Weights of a small self-supervised image encoder: 14400 steps, 155796 training examples.
Rows from block 9 of a small self-supervised image encoder, named by matrix and row number. Rows with one number belong to one neuron. Each number is 200 + 40 x the weight over its row's rms, rounded and kept within 0 to 999. All counts start at 0.
After each neuron's rows are labels from the 100 images, of 14848, where the neuron reaches its highest value: "responds to" is what is common among them; "peak at" is the part of the image that holds the peak. Only what is clearly more common there than usual is listed. The data: photos of plants, animals and fungi (iNaturalist). In brackets: how many of the 100.
# fc1: MLP up (model.blocks.9.mlp.fc1.weight, 1152x192), inputs 0-191
# fc2: MLP down (model.blocks.9.mlp.fc2.weight, 192x1152, transposed), outputs 0-191

fc1.573,208,156,211,178,218,220,219,175,194,204,188,177,180,130,189,217,239,235,170,207,228,219,215,176,227,202,200,185,186,169,154,272,229,246,268,210,273,221,293,219,242,214,168,259,249,203,218,226,205,202,176,190,157,152,173,221,150,264,171,163,165,180,196,210,228,228,210,159,131,181,218,175,200,183,160,220,123,218,211,214,191,190,241,193,215,145,203,234,281,290,150,134,163,150,154,214,238,130,231,214,255,339,184,234,216,126,213,219,125,226,183,157,138,218,225,230,164,153,141,206,197,106,151,184,214,101,277,225,182,230,254,153,179,177,260,234,201,238,222,170,187,174,238,245,105,211,170,171,165,222,184,203,238,232,208,135,116,204,236,235,176,156,210,183,277,218,218,254,185,247,169,228,263,200,203,159,220,249,239,133,148,173,171,195,181,202,210,216,277,179,214,246
fc2.573,248,258,224,214,138,237,144,233,227,167,244,211,183,204,269,136,165,195,238,189,213,200,192,228,129,237,169,137,269,249,134,134,179,240,120,187,187,214,215,272,146,189,220,285,150,234,211,199,157,157,276,200,200,202,194,217,121,196,180,227,259,261,246,252,146,230,113,260,275,297,203,208,269,222,219,181,240,195,153,155,210,231,135,176,116,180,212,131,123,207,253,209,211,182,182,192,224,179,167,212,232,141,171,176,206,216,205,257,152,167,230,201,190,205,181,215,186,224,245,231,136,184,279,269,157,246,191,224,243,188,147,200,162,195,134,176,259,241,138,198,213,241,207,183,230,198,195,171,241,154,229,212,129,115,196,223,201,198,197,196,196,222,175,186,132,201,197,182,226,172,185,208,233,211,209,170,124,194,205,246,187,256,159,189,261,227,210,190,216,170,117,166
responds to: class Aves (88); order Charadriiformes (35)
peak at: centre (44); bottom centre (31)

fc1.755,180,209,186,164,289,230,191,139,136,169,268,187,170,208,218,153,175,174,205,161,194,157,141,203,146,170,135,177,234,224,220,171,182,189,254,212,175,217,259,196,149,212,263,267,209,159,231,236,292,305,170,182,186,212,149,198,178,231,208,151,172,195,176,165,267,241,177,235,189,223,166,167,182,169,151,145,255,237,191,171,198,213,165,155,260,306,276,201,204,199,191,201,258,231,273,237,214,273,196,221,184,182,162,148,197,187,178,133,220,150,209,247,239,275,209,230,211,181,147,243,134,207,190,139,183,255,181,160,284,188,145,185,260,205,242,221,170,188,205,201,214,241,214,174,182,161,170,282,189,176,237,175,195,104,127,169,261,232,270,203,209,157,267,229,239,132,224,181,135,172,194,241,160,196,207,266,186,209,235,147,178,152,188,198,202,238,201,155,233,242,153,211
fc2.755,167,194,253,124,213,175,166,176,206,265,205,200,203,177,186,156,173,208,167,141,185,220,208,198,258,191,141,230,214,201,146,231,239,206,179,218,173,181,144,202,201,229,172,257,174,275,149,249,196,153,183,164,174,200,263,239,273,173,168,131,175,154,236,206,168,192,242,244,177,268,230,272,117,175,201,201,267,147,215,238,179,169,267,204,217,134,144,230,132,183,273,206,177,182,242,164,123,129,200,180,237,186,242,172,260,272,213,255,207,197,200,256,231,227,228,201,240,187,278,303,198,272,200,189,229,189,209,220,170,236,221,216,265,153,142,204,208,184,222,192,230,197,199,218,143,193,168,228,260,289,162,212,261,240,220,212,161,218,154,217,234,181,114,181,185,191,172,106,202,169,203,198,255,212,188,201,179,163,121,288,133,213,156,174,148,206,156,275,201,205,244,208
responds to: order Lepidoptera (34)
peak at: centre (81)

fc1.514,153,180,150,251,204,183,233,165,172,252,131,209,257,264,187,185,205,199,195,183,226,185,219,155,193,190,138,200,252,172,190,222,249,249,239,193,152,176,225,205,260,147,91,240,184,211,141,182,163,179,206,161,249,245,92,194,273,136,176,254,203,183,304,164,201,212,258,239,173,185,298,177,161,172,184,223,128,191,198,165,248,160,218,179,183,239,186,292,130,186,247,169,147,168,186,263,200,207,254,222,134,185,182,126,243,179,271,242,212,246,212,155,249,226,293,218,178,204,181,249,209,183,167,213,193,216,197,213,161,133,210,199,195,242,154,299,226,161,185,201,205,224,186,211,199,269,220,185,194,193,218,201,116,242,231,190,226,239,276,209,168,114,196,227,233,202,176,202,183,193,153,243,147,170,161,203,204,192,287,205,190,236,151,168,234,154,220,148,188,221,231,175
fc2.514,154,233,138,143,193,216,221,198,139,229,253,197,153,153,263,198,209,212,205,268,157,233,190,208,183,132,165,296,243,137,162,195,119,228,177,167,259,189,250,215,178,165,172,148,174,220,233,265,177,200,125,193,192,171,257,142,196,164,152,131,181,190,218,263,237,176,179,140,207,192,249,213,214,185,136,240,238,105,137,293,212,125,179,216,180,150,228,256,173,164,216,205,204,167,164,235,211,154,232,147,229,198,265,208,195,215,234,245,231,236,132,230,264,214,141,292,216,236,184,189,235,143,195,191,211,211,226,173,178,140,192,177,197,176,236,254,183,184,254,236,216,170,284,222,173,206,128,248,179,167,222,227,189,233,205,196,156,280,210,179,171,144,198,190,214,252,171,154,190,174,154,137,228,231,198,219,193,223,198,196,175,223,246,164,111,233,186,284,153,243,161,161
responds to: phylum Arthropoda (72); class Insecta (63); order Coleoptera (25)
peak at: centre (89)

fc1.590,184,174,149,165,268,159,193,236,205,172,227,215,241,299,212,220,205,186,165,184,171,170,229,175,168,211,162,195,216,207,168,213,221,226,172,288,169,162,261,259,192,184,153,148,127,215,158,235,116,311,223,157,217,235,221,199,196,193,157,173,238,142,243,226,231,172,205,245,224,239,191,190,139,201,225,268,176,179,183,188,153,199,152,149,244,202,168,265,215,281,246,257,165,226,173,186,187,194,204,155,158,251,148,176,222,226,226,258,177,259,234,209,199,239,282,221,243,208,160,186,284,244,259,234,193,324,198,243,224,170,213,186,186,262,215,247,275,252,203,270,232,238,169,184,121,246,243,174,123,146,219,181,288,242,216,186,202,180,174,213,141,142,182,164,216,221,232,164,200,189,246,234,184,216,200,171,163,166,165,201,162,208,265,176,140,150,199,198,178,266,161,192
fc2.590,211,242,133,197,248,233,194,201,180,189,242,269,230,181,120,209,194,258,202,167,165,249,138,166,130,207,223,154,220,181,142,192,230,190,265,241,260,191,248,210,196,174,153,197,171,213,135,164,200,186,120,194,225,254,175,166,181,241,242,175,202,156,172,186,185,213,246,179,157,175,176,242,269,193,165,228,190,189,226,238,188,244,181,197,194,168,226,237,217,123,201,170,193,177,172,277,182,236,244,170,239,234,245,189,218,282,204,204,178,230,168,230,200,178,311,259,147,246,171,142,159,136,140,140,263,257,219,220,216,223,257,245,217,209,88,185,211,201,209,111,165,199,215,221,290,170,240,191,200,307,240,155,241,192,214,232,168,294,260,201,213,180,193,187,177,147,212,158,191,183,217,211,192,190,205,219,161,256,229,128,192,155,186,245,253,197,102,178,240,192,140,222
responds to: phylum Arthropoda (70); class Insecta (62); order Lepidoptera (33)
peak at: centre (57)

fc1.154,185,174,196,160,132,139,125,205,144,145,75,198,179,218,267,139,221,219,185,194,213,190,238,215,157,231,116,202,216,222,166,166,183,126,175,206,198,225,143,194,232,211,180,187,224,245,127,208,181,225,281,182,178,120,160,207,188,190,125,198,267,209,183,245,220,126,240,178,186,221,245,183,173,130,271,192,249,160,210,175,190,167,261,164,228,245,224,235,202,214,249,211,188,184,142,173,228,230,241,162,216,183,256,180,214,231,280,202,175,243,273,247,165,212,266,211,218,215,209,170,234,274,161,284,212,248,226,208,178,224,266,218,230,233,229,214,209,127,155,210,250,177,220,221,162,216,210,252,273,187,217,160,249,221,259,166,124,222,226,270,204,230,278,155,244,195,185,185,211,179,222,242,202,224,138,180,173,168,274,197,212,185,137,247,139,199,225,212,128,222,255,230
fc2.154,161,207,189,194,236,191,185,232,244,189,209,268,226,234,162,233,242,130,263,111,278,240,224,254,194,220,227,232,246,182,155,210,183,232,213,167,177,194,234,205,233,193,200,331,190,167,199,238,196,203,221,223,196,170,190,206,178,180,306,175,194,182,146,226,169,176,121,204,162,135,220,260,187,247,203,181,334,260,208,135,193,194,178,197,170,199,259,114,252,202,176,217,186,266,206,215,200,274,152,196,217,147,193,231,181,236,256,198,186,182,125,229,145,200,180,209,188,196,191,135,229,174,210,207,222,263,201,219,185,207,223,138,128,160,215,220,227,195,141,282,197,210,230,260,182,171,144,160,176,181,185,222,137,164,236,235,212,186,146,216,253,252,180,238,128,150,251,238,241,163,207,155,214,107,188,263,171,216,161,205,199,175,180,244,274,197,245,199,191,114,176,241
responds to: phylum Arthropoda (62); class Insecta (60)
peak at: bottom centre (32)

fc1.720,199,201,196,167,258,184,161,181,218,255,246,184,133,200,202,212,150,178,217,230,175,185,231,172,175,205,223,135,177,250,192,172,194,214,198,194,237,246,266,209,220,183,216,205,319,152,110,157,213,201,261,234,147,192,174,223,162,191,243,186,220,176,215,227,235,232,141,252,218,230,200,167,184,210,136,172,149,198,176,172,218,263,207,198,211,190,300,178,185,173,177,239,219,292,113,195,175,212,259,186,165,230,221,238,212,144,151,160,163,189,200,155,161,230,201,214,212,266,247,211,156,165,254,150,180,182,222,286,152,207,250,117,181,155,189,198,176,260,157,251,206,164,136,228,215,207,181,230,240,220,239,245,309,193,196,240,115,239,200,200,205,145,198,194,188,157,167,177,243,265,255,191,171,132,186,203,240,122,123,138,234,127,188,170,262,254,220,155,223,261,130,218
fc2.720,189,203,177,215,246,253,197,175,227,96,224,173,174,222,228,216,302,221,232,162,244,217,189,227,192,164,202,234,204,207,182,221,224,246,249,197,204,136,124,182,218,166,198,134,225,253,213,210,191,197,142,205,235,204,232,228,250,198,262,208,272,201,238,69,223,163,223,210,158,147,317,140,231,202,148,301,243,215,249,178,163,125,200,203,255,186,126,146,183,187,184,254,161,232,156,230,272,217,209,236,125,205,147,163,200,236,154,222,203,201,221,173,146,157,190,147,158,207,179,168,227,213,130,180,189,182,206,198,183,212,190,219,249,203,168,209,214,219,190,242,157,184,202,296,147,193,212,166,235,208,263,217,193,182,183,134,223,223,134,179,165,284,226,275,186,284,193,220,228,183,135,197,167,192,170,301,188,199,192,217,166,145,244,161,163,147,181,164,218,203,201,165
responds to: order Lepidoptera (35)
peak at: centre (52)

fc1.544,139,185,216,228,200,189,216,171,195,196,154,218,174,205,178,171,119,181,272,257,158,178,182,223,172,123,210,193,207,244,218,176,201,164,200,117,199,266,215,176,190,127,197,223,145,193,216,205,224,213,128,199,182,211,185,246,149,248,150,241,163,193,257,265,297,205,237,236,152,205,229,181,203,210,181,105,249,152,209,259,181,182,228,216,178,156,279,157,215,172,269,257,210,153,200,236,224,205,159,226,136,171,266,165,202,162,165,223,246,206,231,162,137,162,269,193,147,157,224,97,161,231,119,238,272,239,266,235,194,162,210,231,151,152,198,170,184,252,157,169,197,204,213,192,175,203,206,146,206,150,168,185,183,148,138,141,176,195,193,180,175,333,167,236,240,274,171,188,228,189,223,218,259,234,202,205,229,198,282,213,169,197,180,214,210,176,154,171,215,123,150,227
fc2.544,240,197,263,168,188,163,166,233,218,191,181,214,196,196,248,175,151,188,205,260,256,179,133,259,197,183,185,104,217,180,154,173,185,206,175,260,125,260,216,246,229,203,182,136,189,95,187,228,217,194,230,277,209,247,160,201,252,167,202,159,184,195,142,193,272,161,185,245,240,213,193,158,198,178,250,139,134,223,239,238,176,178,172,270,254,230,163,236,230,253,217,92,174,200,177,202,263,192,209,242,115,186,181,229,214,243,215,211,134,124,220,198,228,210,242,209,199,181,194,214,169,219,189,212,255,151,199,172,248,201,204,161,88,273,209,174,220,211,272,174,157,166,151,206,179,152,231,210,134,259,246,239,204,197,248,224,209,176,199,150,79,181,196,181,177,116,223,209,154,243,221,211,264,205,236,126,189,244,163,182,199,158,251,150,173,192,213,161,226,158,155,187
responds to: order Lepidoptera (32)
peak at: centre (68)

fc1.129,199,238,219,252,308,181,236,173,180,233,199,269,198,199,307,165,217,241,181,247,199,175,266,203,168,135,195,88,142,159,178,218,206,178,219,209,221,233,235,239,152,277,244,171,212,158,237,231,210,241,187,253,168,242,160,204,240,240,178,219,168,245,186,234,176,226,294,247,238,211,232,210,183,228,259,191,256,219,108,227,205,227,273,149,235,218,144,207,190,259,222,254,247,263,166,177,217,300,225,196,256,221,210,188,235,161,203,163,202,138,180,233,217,202,283,187,125,175,228,166,153,218,176,250,241,193,229,214,221,211,304,218,207,253,175,248,207,255,188,193,193,230,149,221,232,179,151,174,232,206,200,197,231,281,192,222,141,206,212,139,188,193,289,153,249,198,146,118,256,239,221,172,171,261,226,196,195,236,174,186,189,207,194,234,137,165,187,190,210,213,213,226
fc2.129,208,174,196,181,155,196,172,185,165,215,240,234,235,134,209,191,149,275,206,186,187,223,190,218,81,130,178,254,261,170,258,181,225,288,247,231,181,216,177,117,159,144,122,174,177,170,163,204,192,232,231,191,241,244,217,163,214,212,183,209,157,222,175,158,216,251,229,217,183,147,160,128,162,170,255,126,212,202,241,274,149,133,230,200,158,234,203,230,192,221,190,142,178,178,186,193,226,122,226,166,213,106,249,161,249,185,241,157,231,110,194,273,204,166,189,201,165,142,101,138,211,136,160,205,224,171,145,123,223,168,195,200,214,228,225,265,159,176,164,170,238,187,220,201,117,197,225,189,259,164,206,200,243,176,254,187,225,211,227,160,147,186,107,168,218,201,237,141,184,176,210,177,178,214,214,212,178,197,191,281,121,171,172,198,212,190,199,264,249,235,190,166
responds to: order Lepidoptera (36); family: Nymphalidae (27)
peak at: centre (83)

fc1.618,183,234,217,218,203,188,164,227,247,220,174,204,175,195,175,232,184,209,219,190,201,230,230,148,162,239,118,257,219,249,180,233,240,248,148,225,158,212,164,294,188,226,205,162,261,299,172,174,205,202,219,216,216,193,220,199,190,163,284,200,107,146,215,220,180,188,229,185,172,192,255,153,202,157,225,193,206,112,219,187,204,156,204,187,111,215,253,228,150,168,241,241,158,256,196,204,184,215,200,165,190,172,37,207,229,105,194,210,176,231,203,180,253,190,265,273,160,151,224,299,145,232,278,172,171,240,201,204,139,205,273,154,189,212,190,167,149,195,248,227,198,189,181,230,159,265,136,176,211,160,247,236,221,144,249,165,175,198,155,144,243,155,259,271,218,225,191,202,177,238,181,215,162,218,212,194,169,161,171,187,189,136,153,187,224,152,195,234,213,298,206,184
fc2.618,144,127,181,153,231,190,176,227,154,239,205,141,183,274,169,160,145,223,260,166,338,195,177,232,183,246,160,207,210,309,199,133,159,183,236,188,193,262,181,163,256,213,179,208,226,138,244,166,219,258,222,201,233,212,225,162,193,208,241,193,228,198,164,170,236,211,162,211,289,197,195,147,148,241,196,142,214,199,174,225,194,180,149,140,177,196,228,163,192,205,125,168,247,205,197,122,217,157,241,142,145,236,290,202,202,196,239,240,231,235,224,246,184,154,213,165,229,180,179,86,169,176,206,223,201,178,196,177,229,196,113,224,187,231,234,164,193,226,205,118,180,164,136,191,179,117,162,258,138,250,154,147,227,229,245,228,154,157,198,185,166,234,200,121,163,141,221,140,225,181,207,208,243,192,161,214,169,206,151,203,194,169,250,249,182,204,209,171,250,132,238,190
responds to: order Lepidoptera (32)
peak at: top right (33)

fc1.442,114,196,150,196,226,171,190,145,202,187,165,158,226,239,114,188,150,189,241,234,142,234,153,223,151,163,163,249,192,142,157,193,152,225,175,171,243,183,187,132,164,193,234,245,180,251,153,235,229,176,176,193,188,279,240,223,217,199,209,165,151,188,88,173,213,128,180,154,172,152,165,217,187,210,188,210,151,210,213,131,223,135,230,139,220,205,131,228,276,178,198,280,203,194,188,218,224,160,233,160,126,154,221,176,193,223,168,253,234,232,148,112,170,97,183,252,206,258,177,174,244,177,192,192,201,161,243,192,177,177,221,262,213,193,188,182,258,156,218,214,218,201,244,201,194,181,192,191,187,194,152,158,164,241,207,195,165,216,280,301,226,215,210,201,172,186,181,115,209,280,184,152,197,156,200,187,250,252,168,119,196,182,118,295,176,223,190,157,147,196,177,143
fc2.442,213,215,99,149,225,242,183,233,215,198,245,227,165,154,186,160,205,248,148,277,248,220,206,227,233,215,228,209,139,168,154,204,195,190,191,177,246,214,231,231,209,279,255,146,241,194,156,205,161,275,263,181,231,130,177,180,230,216,159,261,183,234,173,258,144,199,233,172,195,254,189,254,237,244,151,169,212,237,233,127,232,171,206,221,278,120,253,217,187,194,208,243,207,203,219,285,215,179,187,193,166,107,220,202,177,194,194,197,197,185,188,242,123,196,227,209,150,232,173,217,254,203,190,287,139,229,278,185,213,144,185,177,169,181,146,216,114,218,185,231,201,120,226,192,240,229,166,229,189,221,189,196,306,241,220,104,261,234,249,150,255,243,121,194,176,206,211,210,211,179,109,205,285,180,157,173,262,222,202,189,223,207,254,205,209,192,205,175,191,175,143,233
responds to: phylum Arthropoda (61)
peak at: middle right (60)

fc1.497,203,167,197,126,229,221,208,253,242,166,185,235,216,160,132,181,176,158,206,198,249,113,174,174,132,221,135,291,198,165,174,156,228,168,124,183,155,182,185,205,167,208,201,184,204,263,192,202,286,188,153,183,213,201,243,238,175,172,207,220,141,222,261,161,198,152,172,224,272,206,223,210,255,179,110,138,241,181,126,186,225,194,194,191,187,194,225,289,204,230,216,259,207,237,179,249,161,171,245,214,165,270,150,161,193,250,132,186,221,179,124,236,280,275,149,197,215,144,199,207,220,258,183,168,174,243,251,175,204,170,295,194,256,259,111,269,212,168,216,196,152,177,167,224,142,194,186,180,188,192,224,215,140,220,152,165,155,172,205,212,179,210,162,199,180,265,211,152,214,274,152,205,184,244,188,123,189,244,244,134,218,210,178,255,184,226,191,180,152,284,233,207
fc2.497,177,218,206,195,247,205,181,229,126,237,223,133,217,244,249,191,161,239,217,262,264,171,162,128,268,191,219,192,176,201,153,234,208,195,137,259,241,203,126,216,210,201,248,193,141,164,184,226,185,109,203,185,179,171,200,124,176,180,226,203,218,119,242,195,198,212,111,180,215,138,252,191,215,211,217,140,174,139,266,229,238,188,207,225,182,229,195,183,170,137,170,112,242,180,193,149,117,244,201,196,234,229,242,129,154,158,237,193,135,234,153,179,169,145,159,176,235,155,220,202,151,217,144,221,221,131,152,207,241,174,195,168,248,221,229,146,240,173,168,153,222,87,239,175,178,225,184,157,186,143,180,190,200,173,192,128,170,176,202,210,228,202,118,199,247,159,241,204,266,209,166,179,189,276,138,187,161,141,235,181,311,219,184,250,137,208,156,202,180,198,185,190
responds to: phylum Arthropoda (67); class Insecta (62)
peak at: top left (50)

fc1.461,234,204,250,195,199,176,232,139,231,178,162,213,219,162,224,187,241,215,250,157,179,146,139,143,214,210,184,175,267,185,208,199,229,172,189,177,196,205,246,168,277,174,207,172,215,206,182,283,214,269,210,217,241,125,182,291,181,132,172,227,188,223,196,182,231,147,170,189,217,323,284,184,210,203,243,135,178,196,211,159,146,194,251,77,148,235,204,234,201,250,134,184,214,171,200,217,217,208,169,195,180,195,162,161,170,153,228,200,184,195,161,183,243,224,146,192,201,192,226,209,184,274,245,247,196,175,143,259,204,81,269,219,223,164,166,169,210,221,195,164,254,185,132,166,272,174,144,251,193,184,180,185,233,218,189,257,180,183,176,150,183,206,114,179,216,158,232,193,136,216,229,184,224,128,260,210,215,163,144,235,188,148,199,274,89,203,149,249,187,160,165,172
fc2.461,205,93,227,217,271,205,187,223,229,193,199,202,171,229,227,174,252,207,167,224,254,317,208,138,234,247,176,272,263,213,209,155,236,178,188,177,200,147,107,240,232,183,189,241,191,222,265,255,174,221,217,137,161,224,223,188,159,199,182,165,221,167,262,208,188,245,251,231,252,241,213,189,207,188,257,246,153,156,180,198,240,193,239,149,220,152,203,212,207,182,205,186,143,178,119,218,220,147,181,217,239,222,207,143,119,283,206,230,222,231,275,228,198,180,235,192,181,160,189,187,137,186,183,141,198,232,229,199,237,220,144,224,211,250,217,160,176,130,165,189,183,242,177,155,245,196,221,196,153,187,200,199,289,218,163,175,160,246,210,217,272,102,274,219,140,263,201,221,208,215,265,220,244,229,190,215,181,215,249,203,250,247,293,230,172,194,299,183,183,191,287,154
responds to: class Aves (84); order Passeriformes (56)
peak at: bottom centre (30); bottom left (28)

fc1.67,186,208,219,320,203,177,259,227,199,203,219,147,236,181,152,167,186,263,201,135,198,193,180,170,202,156,186,210,186,215,178,148,283,191,217,257,161,240,129,264,182,160,224,233,224,231,238,211,237,177,202,139,173,197,179,186,246,243,269,224,160,126,193,184,183,226,171,222,176,252,141,194,182,223,213,154,185,160,228,230,269,180,204,197,229,157,170,82,224,197,260,188,169,167,202,234,240,200,216,156,178,211,140,220,246,171,169,203,184,184,190,148,188,265,274,145,279,120,152,182,164,141,174,193,165,157,281,224,205,229,183,185,119,241,237,147,148,183,165,173,195,170,210,218,128,203,79,211,195,197,199,239,237,172,92,218,176,220,205,226,189,146,222,168,271,281,160,114,232,227,134,185,201,231,213,204,200,157,217,141,217,160,182,200,217,237,152,194,211,177,168,169
fc2.67,171,156,243,140,211,228,148,179,218,228,224,113,161,189,218,167,206,207,345,183,194,188,263,179,203,241,214,196,213,269,108,179,166,160,221,198,197,222,159,140,217,256,144,166,224,138,265,216,205,144,247,183,151,152,201,254,193,138,228,149,206,179,187,218,177,175,162,211,253,168,153,220,175,163,229,188,228,151,208,190,236,152,205,171,138,115,186,253,205,147,126,126,213,169,160,219,181,152,211,250,155,192,253,128,187,221,196,209,153,175,273,243,235,167,183,172,178,173,208,215,212,206,176,184,199,157,221,189,209,250,207,195,183,211,208,151,262,218,144,162,165,248,162,179,220,190,265,216,167,216,243,189,202,158,208,155,120,114,221,178,251,167,198,111,145,207,250,178,263,217,282,187,250,169,189,148,212,220,167,165,245,233,256,250,184,174,251,195,211,172,301,200
responds to: phylum Arthropoda (60)
peak at: middle left (36); top left (36)

fc1.66,284,188,181,218,227,186,236,152,208,174,232,207,204,132,292,200,204,231,228,212,196,189,189,153,154,189,202,231,254,158,166,235,230,164,181,243,155,204,170,213,263,149,214,198,194,171,217,258,163,194,138,202,242,224,229,198,280,228,286,181,234,219,239,223,204,249,174,171,191,191,195,226,215,184,188,153,185,215,150,241,237,217,156,237,207,223,215,166,216,237,154,205,168,167,151,213,189,279,210,142,251,208,107,209,234,97,210,199,180,182,152,188,154,208,255,226,202,158,189,199,157,202,156,222,169,172,239,199,135,184,136,169,187,209,158,209,139,149,211,230,166,286,184,271,139,218,204,271,218,152,222,215,224,190,248,168,223,94,189,255,125,330,187,153,221,170,211,227,320,174,210,126,182,165,300,138,244,181,235,160,221,229,202,162,181,206,210,249,242,228,205,218
fc2.66,242,178,240,192,177,214,257,204,262,232,270,212,151,99,184,186,183,254,252,253,198,177,143,256,212,241,207,141,224,199,135,188,244,231,177,245,199,207,188,226,201,224,243,211,238,259,214,178,154,143,178,208,152,256,187,195,215,173,187,212,171,238,215,248,215,177,176,206,200,157,148,162,193,208,169,269,192,129,237,217,257,164,192,221,128,168,177,235,221,128,249,213,198,263,162,252,70,192,228,182,142,275,216,192,206,207,185,286,247,240,261,298,233,137,222,174,176,200,275,209,138,165,215,171,169,158,187,195,182,197,168,251,190,183,168,167,243,279,243,231,248,96,228,154,234,174,224,94,162,237,203,153,181,194,233,208,183,156,164,273,179,244,174,221,205,149,145,208,168,238,209,195,203,155,208,154,240,172,168,241,140,184,243,159,204,195,187,230,235,191,202,244
responds to: class Aves (89); order Passeriformes (63)
peak at: top centre (42); centre (41)

fc1.384,202,232,179,119,261,174,112,216,161,173,200,112,264,220,214,200,170,205,181,176,214,229,228,171,181,242,255,211,270,248,113,181,267,230,208,208,235,167,224,178,122,251,195,136,294,192,190,232,176,278,180,205,325,247,178,258,201,186,192,188,200,156,245,188,179,186,143,278,143,229,241,217,148,177,205,245,211,222,227,246,160,131,274,210,172,231,203,209,231,153,225,251,270,268,150,211,216,197,219,217,239,187,187,208,249,250,185,186,192,188,170,190,232,230,209,195,242,244,261,236,229,157,213,187,223,210,191,284,152,283,236,217,224,235,227,235,200,222,222,178,201,219,195,182,169,220,193,157,172,156,169,133,140,205,157,238,236,230,208,246,180,148,177,211,193,185,163,207,195,254,232,209,159,208,217,191,326,186,183,273,239,241,139,271,197,251,140,224,202,146,189,205
fc2.384,182,222,195,212,105,233,153,98,233,227,166,135,169,194,153,279,336,179,187,228,189,276,221,213,224,182,228,207,185,229,194,174,246,192,240,250,198,180,197,180,258,229,144,192,180,273,184,174,217,233,182,205,187,105,166,121,184,177,229,231,160,133,175,153,191,211,166,174,271,256,168,166,178,202,176,249,153,192,159,174,167,196,132,150,167,136,245,170,196,190,173,159,114,234,155,209,154,211,236,188,228,151,221,192,181,174,167,235,145,265,151,130,187,148,241,204,153,183,120,200,225,234,263,226,128,208,207,246,179,216,213,240,126,152,247,173,207,242,237,234,182,209,166,189,230,153,229,252,222,140,137,275,256,231,196,166,187,176,185,164,177,191,266,186,179,216,283,208,207,261,166,242,157,189,231,139,140,201,201,201,195,214,207,181,204,210,200,180,142,221,208,176
responds to: phylum Arthropoda (66); class Insecta (63); order Lepidoptera (34)
peak at: bottom right (37); middle right (33)

fc1.529,191,184,160,210,182,183,97,215,150,224,229,187,136,246,137,201,168,188,205,227,192,192,175,138,162,189,201,246,242,178,172,239,210,148,171,228,246,169,160,223,165,233,207,185,187,203,190,137,215,192,192,171,203,165,177,151,203,257,192,206,200,113,199,181,201,182,205,246,179,114,178,167,204,195,171,177,243,72,179,193,186,247,206,191,153,248,224,187,183,221,209,194,228,250,89,184,156,197,154,212,161,197,214,147,193,182,155,186,184,232,190,68,212,147,190,280,179,175,140,182,191,167,147,182,210,264,270,119,207,219,246,148,126,200,183,163,183,166,251,270,127,180,154,293,249,187,119,224,268,174,223,204,227,195,242,161,212,242,238,137,233,221,206,172,257,208,218,185,218,155,219,221,158,189,222,134,117,186,210,128,242,119,140,231,220,226,222,185,174,195,167,162
fc2.529,241,163,154,169,167,207,177,238,229,310,185,160,176,249,170,105,214,138,285,194,263,213,214,196,188,193,228,171,195,284,201,200,219,148,201,244,182,225,142,146,249,195,119,189,171,196,234,249,184,268,238,220,218,250,209,271,200,248,194,155,169,144,210,157,278,225,205,178,215,212,251,176,159,214,181,195,206,165,218,206,188,199,184,196,188,132,120,185,258,236,174,195,300,218,206,117,208,197,236,204,174,213,209,211,186,214,192,215,192,200,190,189,238,210,123,206,157,167,202,229,161,152,185,215,136,191,167,157,213,201,172,285,231,159,219,318,153,142,170,153,185,152,187,139,181,142,192,184,174,247,181,191,250,67,225,144,192,218,221,229,210,181,196,228,106,172,234,205,268,201,241,222,210,152,232,159,158,221,149,226,223,265,174,229,252,194,227,176,178,148,243,162
responds to: order Lepidoptera (35)
peak at: bottom right (37); top right (28)